A small audio frame classifier, trained from scratch.
Model: log mel input, arch crnn.
Training: muon at rate 0.025, batches of 64, held-out accuracy 99%.
Data: trained on synthesized solo parts of chorales (CocoChorales), 39062 training examples.
Rows from block 3 of a small audio frame classifier, named by matrix and row number. Each number is 200 + 20 x the weight over its row's rms, rounded and kept within 0 to 999. All counts start at 0.
After each channel's rows are labels from the 100 clips, of 14976, where the channel reaches its highest value: "strongest on" is what is common among them; "peak on" is the class under the peak. Only what is clearly more common there than usual is listed. The data: synthesized solo parts of chorales (CocoChorales).
# conv: width-3 conv (model.blocks.3.conv.weight, 432x432x3, each kernel summed), inputs 62-123

conv.3,224,201,188,200,197,221,215,208,207,212,191,213,170,224,209,206,181,192,176,234,238,194,212,227,189,206,215,192,215,180,198,167,206,200,234,202,208,242,178,207,204,171,213,196,189,217,218,194,224,223,204,194,210,190,213,201,182,202,195,192,182,210
strongest on: note F5; trumpet; note D#5; note G5
peak on: F5

conv.316,211,196,177,238,218,182,153,186,170,197,241,219,182,189,159,187,213,222,194,195,188,186,208,206,184,171,185,213,201,162,192,221,196,229,209,179,206,199,204,208,173,221,217,210,201,188,161,196,186,242,189,181,184,193,176,192,178,244,208,221,210,173
strongest on: note E5; violin; note D5; trumpet
peak on: E5

conv.341,191,221,223,243,159,210,176,207,228,179,197,178,208,204,204,205,176,172,220,207,189,158,188,208,220,227,219,191,230,230,197,218,212,260,255,215,193,223,199,199,213,230,196,218,197,174,209,222,190,201,185,216,224,174,181,205,201,214,188,226,182,231
strongest on: note F#4; clarinet; viola
peak on: F#4

conv.286,224,202,194,185,222,166,202,197,204,211,194,196,233,182,182,199,200,196,230,209,192,210,177,204,196,203,208,218,165,196,191,229,191,156,180,180,218,198,228,174,213,202,223,211,184,216,206,242,196,211,218,196,218,192,180,194,179,205,199,232,207,206
strongest on: note D#4; viola; horn
peak on: D#4

conv.173,252,210,239,197,229,226,194,192,205,209,186,197,179,180,183,191,216,193,164,185,202,196,170,178,225,184,197,193,189,186,215,172,228,184,180,231,191,207,195,186,187,208,217,218,176,184,157,215,218,173,206,195,202,191,185,185,187,186,197,217,198,207
strongest on: note E5; violin; note F#5
peak on: E5

conv.104,195,183,209,203,205,199,202,188,186,208,183,225,253,220,185,197,212,189,218,202,189,189,217,205,191,218,198,208,204,202,179,192,191,211,234,225,202,206,175,191,188,183,205,200,213,176,190,199,158,218,172,195,214,239,155,201,198,205,197,197,202,212
strongest on: note F5; note D#5; note G5; trumpet
peak on: F5

conv.88,191,240,212,192,192,176,180,199,226,173,213,208,200,189,216,188,192,203,189,169,196,177,226,199,172,221,235,180,206,191,212,204,193,181,213,205,193,207,177,257,207,193,166,168,185,174,202,188,155,184,215,184,201,186,217,190,188,226,235,222,193,222
strongest on: note F#5; violin; note E5; note G#5
peak on: F#5

conv.415,180,223,192,234,187,215,210,203,198,197,219,191,219,171,166,223,183,192,206,201,200,179,205,197,165,185,192,230,195,209,223,206,215,258,200,190,208,169,201,201,217,162,184,173,233,173,176,216,213,207,179,187,197,240,165,224,171,204,206,190,191,207
strongest on: note F#4; clarinet; note E4; note G#4
peak on: F#4

conv.257,209,205,194,178,196,171,244,227,217,191,192,219,194,195,206,160,208,171,194,204,203,203,219,206,191,217,187,207,224,182,191,214,187,202,232,202,203,181,205,205,223,204,192,208,237,191,184,156,203,227,223,185,191,177,197,187,232,179,202,200,218,174
strongest on: note F5; note D#5; trumpet; instrument: clarinet
peak on: F5

conv.230,199,203,170,189,174,188,189,217,206,223,198,206,234,264,184,201,199,191,214,189,163,207,203,187,175,186,169,200,230,195,215,233,185,176,189,192,196,161,198,203,213,219,199,193,177,193,192,192,223,206,226,201,190,198,209,189,183,213,177,206,179,183
strongest on: note F5; trumpet; note D#5; note G5
peak on: F5

conv.419,215,222,216,194,205,187,192,172,229,220,209,189,226,192,208,208,186,179,183,194,193,188,210,200,179,163,221,191,196,198,183,150,176,176,168,177,192,233,207,190,186,212,198,215,252,197,215,186,191,240,179,149,180,214,189,176,188,184,186,183,184,185
strongest on: note D#4; viola; note D#5
peak on: D#4; D#5

conv.119,165,200,195,197,191,198,205,183,190,174,186,181,184,215,201,210,173,178,207,170,166,200,207,214,186,189,253,216,190,202,233,196,177,180,231,188,205,236,224,173,194,209,178,199,212,197,195,221,246,174,206,194,202,188,185,200,241,184,201,208,234,247
strongest on: note D#4; note D4
peak on: D#4

conv.144,212,233,211,197,232,195,183,185,216,190,213,212,226,204,200,193,161,170,197,179,197,190,218,178,169,225,194,207,221,216,178,199,203,209,152,195,172,181,167,217,193,223,219,206,207,172,221,190,230,202,205,220,205,177,197,184,179,185,198,239,227,177
strongest on: note D#4; viola; note F4; instrument: clarinet
peak on: D#4

conv.191,243,189,171,177,172,189,224,211,175,180,218,168,213,178,212,190,195,179,214,219,180,170,206,217,211,228,177,201,189,221,188,173,221,174,198,205,219,241,215,178,190,235,199,216,189,208,192,187,197,211,176,208,206,206,178,181,163,194,195,189,171,200
strongest on: note E5; note D#5; note F#5; note C#5
peak on: E5

conv.154,205,180,195,204,236,208,190,204,197,196,187,266,224,220,206,159,185,188,176,196,207,181,253,188,203,207,164,211,181,207,207,216,199,213,204,202,190,230,213,233,212,192,207,247,210,177,192,183,210,194,215,183,192,193,208,203,182,235,199,205,192,201
strongest on: note F5; note D#5; trumpet; note G5
peak on: D#5; F5

conv.278,200,177,210,204,205,186,209,200,194,243,220,208,206,173,208,217,226,168,214,221,201,173,210,176,204,193,206,188,199,211,191,196,180,208,247,182,195,186,205,191,161,207,216,215,213,192,174,164,205,211,192,227,228,170,199,179,216,179,240,191,210,223
strongest on: note C#5; horn; note C5; note B4
peak on: C#5

conv.16,187,179,151,212,219,190,163,224,191,211,172,194,219,185,229,189,179,192,213,193,225,187,190,187,183,195,202,178,201,219,190,215,186,201,215,198,201,205,203,218,170,211,202,201,185,214,183,214,200,201,193,238,224,233,218,170,211,187,207,195,207,207
strongest on: note C#5; horn; note C5; note G#5
peak on: C#5; G#5

conv.318,207,215,207,184,228,177,197,189,215,200,219,238,232,195,197,210,201,204,154,225,188,222,209,215,188,215,214,207,194,194,166,155,215,189,228,180,176,196,203,222,161,217,225,199,168,174,197,235,201,182,177,205,190,195,196,224,201,197,183,199,227,191
strongest on: note E5; clarinet; note F#5; flute
peak on: E5

conv.115,175,235,211,224,185,205,176,183,180,189,213,194,217,209,213,245,216,171,183,156,175,192,207,194,208,220,195,205,210,208,202,204,199,190,207,190,219,189,200,216,176,189,206,206,221,201,214,189,252,226,199,186,220,167,202,200,207,227,211,211,239,194
strongest on: note F5; violin; note G5; note D#5
peak on: F5

conv.190,182,209,226,196,204,198,176,209,203,202,200,174,229,194,221,180,205,182,203,194,232,204,183,251,221,176,190,204,204,196,219,199,195,216,142,204,183,166,200,192,217,195,233,231,196,240,172,220,205,197,181,204,197,200,193,198,199,185,172,196,224,182
strongest on: note F5; note G5; note G#5; trumpet
peak on: G#5; G5

conv.204,197,184,188,212,210,200,175,186,207,207,215,201,193,184,191,188,197,199,213,212,208,227,240,187,184,213,203,225,217,209,227,189,212,201,230,207,209,215,185,230,198,178,198,178,188,199,179,171,193,204,174,209,161,221,206,195,194,231,210,171,168,218
strongest on: note F#5; violin; note E5
peak on: F#5

conv.342,199,214,211,198,203,174,202,199,209,191,193,193,179,198,181,166,208,204,247,215,213,194,216,212,218,210,212,218,192,206,170,188,212,242,176,236,180,232,227,162,201,187,209,222,216,244,225,200,207,180,213,194,207,163,234,203,196,208,213,208,206,233
strongest on: note D#4; trombone; note F4; note D4
peak on: D#4

conv.377,252,182,194,188,245,204,203,156,182,187,195,191,221,218,219,196,199,188,194,217,209,206,197,199,218,225,219,185,176,203,201,186,199,199,181,169,170,194,197,201,193,215,231,216,223,215,221,164,213,269,197,196,232,239,184,195,177,189,191,214,224,223
strongest on: note E5; violin; note F#5
peak on: E5

conv.46,179,228,226,213,223,197,168,207,199,223,202,233,202,176,210,180,191,224,228,200,231,175,224,193,187,168,213,182,224,177,216,198,186,207,175,218,206,187,220,189,241,183,168,212,170,194,188,182,203,237,192,195,170,221,201,214,214,188,206,191,203,198
strongest on: note C#5; oboe; note C5; instrument: flute
peak on: silence

conv.188,220,221,233,188,191,206,207,184,202,173,175,191,178,209,194,198,189,195,167,214,204,217,181,198,204,203,191,186,220,219,247,203,200,214,202,205,195,194,188,206,225,188,197,200,219,192,193,185,177,166,192,202,189,177,201,206,215,205,172,195,175,183
strongest on: note F#4; clarinet; note E4
peak on: F#4

conv.337,224,244,188,184,212,200,185,232,234,220,214,191,217,204,208,189,197,202,200,214,177,193,207,241,198,197,202,226,173,205,161,176,163,211,233,182,218,205,201,204,230,177,225,188,227,188,224,196,191,200,201,186,197,245,204,209,167,224,197,175,190,183
strongest on: note F#4; trombone; note E4
peak on: F#4

conv.140,194,216,197,236,213,193,233,177,190,189,194,209,203,178,230,224,213,211,177,213,191,238,179,194,208,208,213,200,216,188,186,206,184,190,215,226,177,205,198,223,189,216,203,190,227,234,183,192,218,194,157,202,205,200,175,169,213,184,214,212,183,194
strongest on: note C#5; violin; note C5
peak on: C#5

conv.210,202,209,176,217,219,177,231,185,227,204,214,185,179,210,200,211,153,220,213,179,220,207,217,201,188,180,217,177,183,173,214,189,194,180,214,217,211,231,203,195,212,202,216,187,220,198,176,196,210,199,182,205,181,191,217,209,178,187,203,202,184,213
strongest on: note F#5; violin; note E5; note D#5
peak on: F#5

conv.431,214,201,229,189,225,185,185,152,208,204,183,192,192,217,195,182,217,191,203,200,218,196,176,167,214,218,185,204,236,224,202,188,215,174,204,186,180,185,200,211,207,195,206,205,156,241,198,227,206,216,232,204,219,201,180,185,207,181,211,220,213,204
strongest on: note E5; violin; note D5; note F#5
peak on: E5

conv.330,221,242,183,198,180,196,190,190,200,175,207,206,178,233,188,226,169,186,177,250,189,203,203,231,195,187,171,185,218,212,193,217,199,176,221,178,207,183,213,184,198,187,219,179,176,225,207,209,167,229,222,169,181,203,197,178,166,218,205,175,177,222
strongest on: note F#5; flute; note E5; note G4
peak on: F#5; G4

conv.409,186,198,177,211,195,220,181,220,204,184,190,189,184,171,200,183,208,195,213,189,185,198,201,194,212,191,211,211,207,199,209,208,208,189,195,184,201,203,187,265,189,189,181,182,162,194,205,210,217,204,176,198,248,169,208,225,260,172,184,209,218,209
strongest on: note F#5; note F5; flute; note D#5
peak on: F#5; F5

conv.70,194,208,172,204,193,185,185,175,227,178,219,203,172,217,221,184,188,192,219,220,184,215,202,176,194,176,212,202,192,221,189,201,193,195,160,185,193,196,233,178,170,213,220,224,217,220,221,212,180,203,177,219,209,191,218,222,223,172,192,183,194,189
strongest on: note D#4; note D4; tuba
peak on: D#4; D4