Weights of a small audio frame classifier.
Model: arch crnn, rnn gru.
Data: trained on synthesized solo parts of chorales (CocoChorales), 39062 training examples, 2.3 epochs.
Rows from block 4 of a small audio frame classifier, named by matrix and row number. Each number is 500 + 25 x the weight over its row's rms, rounded and kept within 0 to 999. All counts start at 0. Numbers have three digits each.
After each channel's rows are labels from the 100 clips, of 14976, where the channel reaches its highest value: "lies over" is the class under the peak; "top examples" is what is common among them. Only what is clearly more common there than usual is listed. The data: synthesized solo parts of chorales (CocoChorales). In brackets: how many of the 100, against the usual share in percent.
# conv: width-3 conv (model.blocks.4.conv.weight, 640x432x3, each kernel summed), inputs 336-383

conv.225:506491514490579495442494527533443522502508470478476494474521438477469483495493503485511516517479499503496496508514462489516476460494494548504490
lies over: A#3 (39 vs 3)
top examples: tuba (61 vs 8.3); note A#3 (54 vs 10.5); note C4 (35 vs 10.9); bassoon (34 vs 8.3)

conv.180:484483503516533528509489502542489533490496498497476465493495540526498500528458492508499455495501534519509489478508460464482530530482495558443509
lies over: A3 (100 vs 2.5)
top examples: note A3 (100 vs 8.6); cello (96 vs 9.9); note G3 (31 vs 6.2)

conv.231:502503459466496518506491505511497486506504542518476486532525480503485467540498496495546513537528558529508475502526466517505500487522487518527504
lies over: E5 (98 vs 2.9)
top examples: note E5 (100 vs 7.9); violin (47 vs 13.9); note F#5 (37 vs 7.3); clarinet (31 vs 9.1)

conv.513:544475477510532491508490472510530528505482504459497511511542520498519508521507531505489483509530454511484503539514508521498514506484499514509470
lies over: F5 (94 vs 2.8)
top examples: note F5 (100 vs 8.1); note D#5 (56 vs 9.2); trumpet (47 vs 8.2); flute (38 vs 8.5)

conv.378:466499506513543528521496492466481513487494568528531516447519542465487496508488513478492500487527531513495501471484545498541551524497531508482478
lies over: D#4 (73 vs 4.2)
top examples: note D#4 (72 vs 11.4); bassoon (33 vs 8.3); tuba (31 vs 8.3)

conv.506:517521541505468520516471503535508525459525500464451489513540516504503514514495450512454547489491528535502529466478533506500486515472503481483520
lies over: A#3 (100 vs 3)
top examples: note A#3 (100 vs 10.5); bassoon (99 vs 8.3); note G#3 (34 vs 8.1); note A3 (33 vs 8.6)

conv.149:502525496445514530507464516497463503489539469459479505479493508512552492494478502525527500484468494506505506498540544481453509507473487502475515
lies over: G#4 (74 vs 3.7)
top examples: note G#4 (74 vs 9.7); trombone (40 vs 7.4); note B3 (26 vs 9.5)

conv.605:412463495510478492498491514471495471524504483523464515503512520488488461510518498503479523488501529466495512494499499529543533492522473537512493
lies over: C#4 (98 vs 3.7)
top examples: note C#4 (98 vs 11.7); bassoon (33 vs 8.3); note A#3 (28 vs 10.5); note G#3 (25 vs 8.1)

conv.489:568470530492468503490501487552470496496469481478488481551477469480516534495510525450482537476564534463531444540526493499461492455524500480512556
lies over: D#4 (100 vs 4.2)
top examples: note D#4 (100 vs 11.4); viola (34 vs 8.6)

conv.619:521519494537478465490515512467520527544528471544480498513495439507518490489494478508510500493497499515529524483495513496480564487487497486477507
lies over: G#5 (100 vs 1.5)
top examples: note G#5 (100 vs 3.9); trumpet (58 vs 8.2); note F#5 (38 vs 7.3); note F5 (33 vs 8.1)

conv.18:514541519480484466484488506509527480517476497529524535503528485491484508526471489498472510486536470495494499504492463507478511496480522544522517
lies over: A#3 (77 vs 3)
top examples: note A#3 (84 vs 10.5); bassoon (61 vs 8.3); note C4 (54 vs 10.9); tuba (39 vs 8.3)

conv.27:485511511517494516458507519469536491480552469518506533487513479466469543497543534498529487508487535503466505513496511507518504472460496464501491
lies over: F5 (100 vs 2.8)
top examples: note F5 (100 vs 8.1); note D#5 (42 vs 9.2); flute (29 vs 8.5); trumpet (26 vs 8.2)

conv.376:505521479471479533469512433510495502546492552522513498534538539493478474497493483521509455496449565520489460550513492463457516433512477488528491
lies over: E5 (94 vs 2.9)
top examples: note E5 (94 vs 7.9); violin (48 vs 13.9); note F#5 (40 vs 7.3); note D5 (38 vs 7.9)

conv.560:552475511482498487510522487546545523532480504485506525512519481505441514556476518494469478488510467502473521461452551476532494475486514525514456
lies over: D#4 (71 vs 4.2); B4 (29 vs 3.6)
top examples: note D#4 (68 vs 11.4); horn (33 vs 7.1); note B4 (29 vs 9)

conv.191:509493478476488521553461532486463487519526485525497492505540494541502513491519481512478512515519519476480449535476506478472500499487521505473481
lies over: B3 (100 vs 2.8)
top examples: note B3 (100 vs 9.5); tuba (98 vs 8.3); note C#4 (35 vs 11.7); note A3 (34 vs 8.6)

conv.629:517488468511470496493525527552489497510510502520435478505529476513518494481488505504470500497485519466519506497540483470463520480497506515474498
lies over: G#4 (99 vs 3.7)
top examples: note G#4 (99 vs 9.7); horn (37 vs 7.1); trombone (28 vs 7.4)

conv.377:492480512540463513497484517487476442498481455466505488465464484500528539488518510505513509536505515526537488500495519509444535466471511533508509
lies over: B3 (100 vs 2.8)
top examples: note B3 (100 vs 9.5); bassoon (62 vs 8.3); note A#3 (27 vs 10.5)

conv.342:473516515518539489489502529475513520562499528478544517499483471504479461528501471494531524478502521536493542521505538516518482478498506505479498
lies over: G#4 (100 vs 3.7)
top examples: note G#4 (98 vs 9.7); violin (45 vs 13.9); note A#4 (40 vs 10.8); note F#4 (25 vs 8.9)

conv.440:514507498470493467526488511504493482464508542466538458500484478499510554517513482532498477466467492527533496458549512539487504460530481493517530
lies over: G5 (33 vs 2.5)
top examples: note G5 (75 vs 6.5); note A5 (36 vs 2.2); flute (32 vs 8.5); note F5 (31 vs 8.1)

conv.161:497506510511464472522498497490561506536516502487498498528465477512527514509478517494504474494514491477504529513483445508489504477463518487508494
lies over: E4 (100 vs 2.9)
top examples: note E4 (100 vs 8.7); clarinet (66 vs 9.1); note F#4 (40 vs 8.9); note D4 (37 vs 12.4)

conv.364:502484483492571470508481465500483496550516494472473489501507464519510517541508516517534527494488449540514544524538538493495517503500461481535513
lies over: E4 (96 vs 2.9)
top examples: note E4 (97 vs 8.7); note F#4 (60 vs 8.9); clarinet (57 vs 9.1); note D4 (45 vs 12.4)

conv.546:501546522473466471457509512479461487473493500482447519420496468514462502474465492471470537528494463496496516491521541557483482497509536501506515
lies over: C#4 (100 vs 3.7)
top examples: note C#4 (100 vs 11.7)

conv.14:493524552505473494507484478496465516509508475548490510531460512525520482560528530478491492522570465523492483488500521488514512499477507486491496
lies over: D#4 (99 vs 4.2)
top examples: note D#4 (97 vs 11.4); viola (31 vs 8.6); trombone (25 vs 7.4)

conv.299:510467504493476513489496484502499489497516488491533476486495488470495468510497460506496489491578559520537473501505471490525502474495494510561517
lies over: A3 (100 vs 2.5)
top examples: note A3 (100 vs 8.6); cello (88 vs 9.9); note G3 (31 vs 6.2)

conv.37:521483506489495433569465504538504457506500470520565459492485591494488512490479492471494501497501535542509524521502492487501491470509540497496498
lies over: G5 (91 vs 2.5)
top examples: note G5 (90 vs 6.5); violin (38 vs 13.9); note F5 (33 vs 8.1); trumpet (26 vs 8.2)

conv.74:477482485495517508506508525519504500527484497487501510551518497500514513502487459520481534504487494514486545509455540513522526520476525502435524
lies over: B3 (71 vs 2.8)
top examples: note B3 (77 vs 9.5); tuba (66 vs 8.3); note C#4 (46 vs 11.7); note A#3 (42 vs 10.5)

conv.553:478498498411513489482476496501460500508513531487452483501484540511511450468493533542507498502502514492474510481504496479544507511498467515455477
lies over: C#4 (81 vs 3.7)
top examples: note C#4 (81 vs 11.7); tuba (75 vs 8.3); note D4 (30 vs 12.4); note G#3 (27 vs 8.1)

conv.179:567483484491520490501493480493534506477480487508478495525480464503491521530489515497504502511486507482490518510486505485510519490439527499501561
lies over: G#5 (72 vs 1.5); C5 (26 vs 3.5)
top examples: note G#5 (72 vs 3.9); instrument: violin (36 vs 13.9); note F#5 (34 vs 7.3); trumpet (29 vs 8.2)

conv.308:489496502471519484535513550495480503500512466521510486540509552517506518487435482510462503519472492479479525510473548532472494514585483492489493
lies over: G#3 (100 vs 2.3)
top examples: note G#3 (100 vs 8.1); tuba (55 vs 8.3); note A#3 (53 vs 10.5); instrument: bassoon (45 vs 8.3)

conv.579:483517495533527473496568506466524497503502473516482531504538487556504509477515488523513502449441524527502539513505489520483486494477503528447528
lies over: G#4 (100 vs 3.7)
top examples: note G#4 (100 vs 9.7); violin (64 vs 13.9); note A#4 (40 vs 10.8)

conv.291:502498577541486548521502464468449465471441499479533472506515487522438488514517472485504518486472453472533480484505505527479482523466496487536517
lies over: B3 (60 vs 2.8); F4 (40 vs 3.4)
top examples: tuba (60 vs 8.3); note B3 (60 vs 9.5); note F4 (41 vs 9.2)

conv.577:527513470474495491557461479487510501527498524487492468479502508485508476512521502518479497539479487461459491496485509523487502524508510504533500
lies over: F5 (100 vs 2.8)
top examples: note F5 (100 vs 8.1); trumpet (45 vs 8.2); note G5 (32 vs 6.5); note D#5 (32 vs 9.2)

conv.543:533509485480477485531468488524470529516483516487494521525464485518501491499520490471564492492492486453493496548496488504501498495550443513497564
lies over: G#3 (54 vs 2.3); G3 (46 vs 1.8)
top examples: note G#3 (68 vs 8.1); note G3 (58 vs 6.2); note A#3 (48 vs 10.5); bassoon (46 vs 8.3)

conv.600:495496473491570494485462471482518521525524526471461499491501497503521469549496468473483519468517522491510515533552497500518497519511471476547470
lies over: E4 (100 vs 2.9)
top examples: note E4 (100 vs 8.7); clarinet (83 vs 9.1); note F#4 (65 vs 8.9); note D4 (30 vs 12.4)

conv.615:529504491476469459503516519486492494486491526487494460510569513473550530481464475519495505480558476551492461496488501483531488476555456509469545
lies over: C#4 (100 vs 3.7)
top examples: note C#4 (100 vs 11.7); tuba (76 vs 8.3); note G#3 (35 vs 8.1); note B3 (32 vs 9.5)

conv.98:551481435551489487516486508568455493491506482529525498494493534522517488530514505544506550498508496467489500469463502514517520479523498547458476
lies over: G#4 (98 vs 3.7)
top examples: note G#4 (98 vs 9.7); violin (69 vs 13.9); note A#4 (41 vs 10.8)

conv.567:482500465486526501532494521539483491511549480495515505477486471475518487554513475546509466503481554474523468495469498495503520512515466502530486
lies over: G5 (98 vs 2.5)
top examples: note G5 (98 vs 6.5); violin (50 vs 13.9); note F5 (31 vs 8.1)

conv.374:458489530496495513485487475479500480445510539458516490512494463496484534447552499541496483510469549479495495528491485497483554485486520529524514
lies over: B3 (100 vs 2.8)
top examples: note B3 (100 vs 9.5); tuba (87 vs 8.3); note A3 (27 vs 8.6); note A#3 (27 vs 10.5)

conv.65:499480501473527486490505472470501514532481537522481490499507531484469497515510476490519497466521474557512548499542508455475524531530498468507496
lies over: A3 (100 vs 2.5)
top examples: note A3 (100 vs 8.6); cello (81 vs 9.9); note G3 (29 vs 6.2); note A#3 (27 vs 10.5)

conv.618:507468514572482519483490532514532509493484472488545494509439487470543456491495507480494485464517537500512484514479515482489471472517478528495525
lies over: A3 (53 vs 2.5)
top examples: tuba (60 vs 8.3); note A3 (56 vs 8.6); note G3 (30 vs 6.2); note F3 (29 vs 3.8)

conv.314:496504534477506460471515507524461484512480451449539508478505529487484485491497512489473483494487485455475477458492504526529552530512498492481477
lies over: A3 (47 vs 2.5); D5 (46 vs 2.8)
top examples: note D5 (52 vs 7.9); note A3 (47 vs 8.6); note E5 (38 vs 7.9); cello (38 vs 9.9)

conv.550:487477489514479462504515502470509525479530532496519498486543488523483466534530544517516454504460504517510515461449556460525454484546469511470479
lies over: C#4 (63 vs 3.7); D4 (36 vs 4.3)
top examples: note C#4 (68 vs 11.7); note D4 (49 vs 12.4); trombone (45 vs 7.4)

conv.181:539518424520496475513489470488486500507480541472506481491525487523475511511520494525493509480493512518444437449502478512520507512503517493490450
lies over: B3 (100 vs 2.8)
top examples: tuba (100 vs 8.3); note B3 (100 vs 9.5); note A3 (34 vs 8.6)

conv.47:472490443533462446515482517445479500461441528546467452514485512503473487490486508519498509472560510508496501529486466503487477491512542552522515
lies over: G5 (74 vs 2.5)
top examples: note G5 (83 vs 6.5); note F5 (54 vs 8.1); flute (37 vs 8.5); note G#5 (28 vs 3.9)

conv.564:511479539483490491493475498520487510532526446481490502534502492524461460485520509508544480479492485532509496503519507525511429493444514483467493
lies over: F5 (100 vs 2.8)
top examples: note F5 (97 vs 8.1); note D#5 (61 vs 9.2); trumpet (49 vs 8.2); note G5 (25 vs 6.5)

conv.69:521493517501464469493467491518488542460506513494510515516543508557535519547478546511527496505501474531484481480526487492514494463519467518511479
lies over: G#5 (54 vs 1.5)
top examples: note G#5 (100 vs 3.9); trumpet (50 vs 8.2); note G5 (43 vs 6.5); note A#5 (38 vs 1.5)

conv.49:501486505473509504523502549492501518541525499474508506500501474508506507509523498499526513467479517459469486493488485518445486520442504465479487
lies over: B3 (77 vs 2.8)
top examples: note B3 (77 vs 9.5); tuba (69 vs 8.3)

conv.298:501533489470500536500490491561512510447491499505488523508539499513532476498506543483550503503516492508561534544503472500523514477503469496498459
lies over: A#3 (77 vs 3)
top examples: bassoon (88 vs 8.3); note A#3 (79 vs 10.5); note G#3 (40 vs 8.1); note F#3 (32 vs 4.8)

conv.358:444541481460510513549534517471499535498506488450490534466485539497488462490526484479475489517472483477523491443456474486474513546507514490488487
lies over: D#4 (100 vs 4.2)
top examples: note D#4 (100 vs 11.4); viola (41 vs 8.6)

conv.427:509462459473503509503448504500468484526523482499539500517492551498492494502496481523459528521481472496491551570495492543526483484536518531479531
lies over: G5 (63 vs 2.5); G#3 (37 vs 2.3)
top examples: note G5 (63 vs 6.5); note G#3 (37 vs 8.1); flute (27 vs 8.5)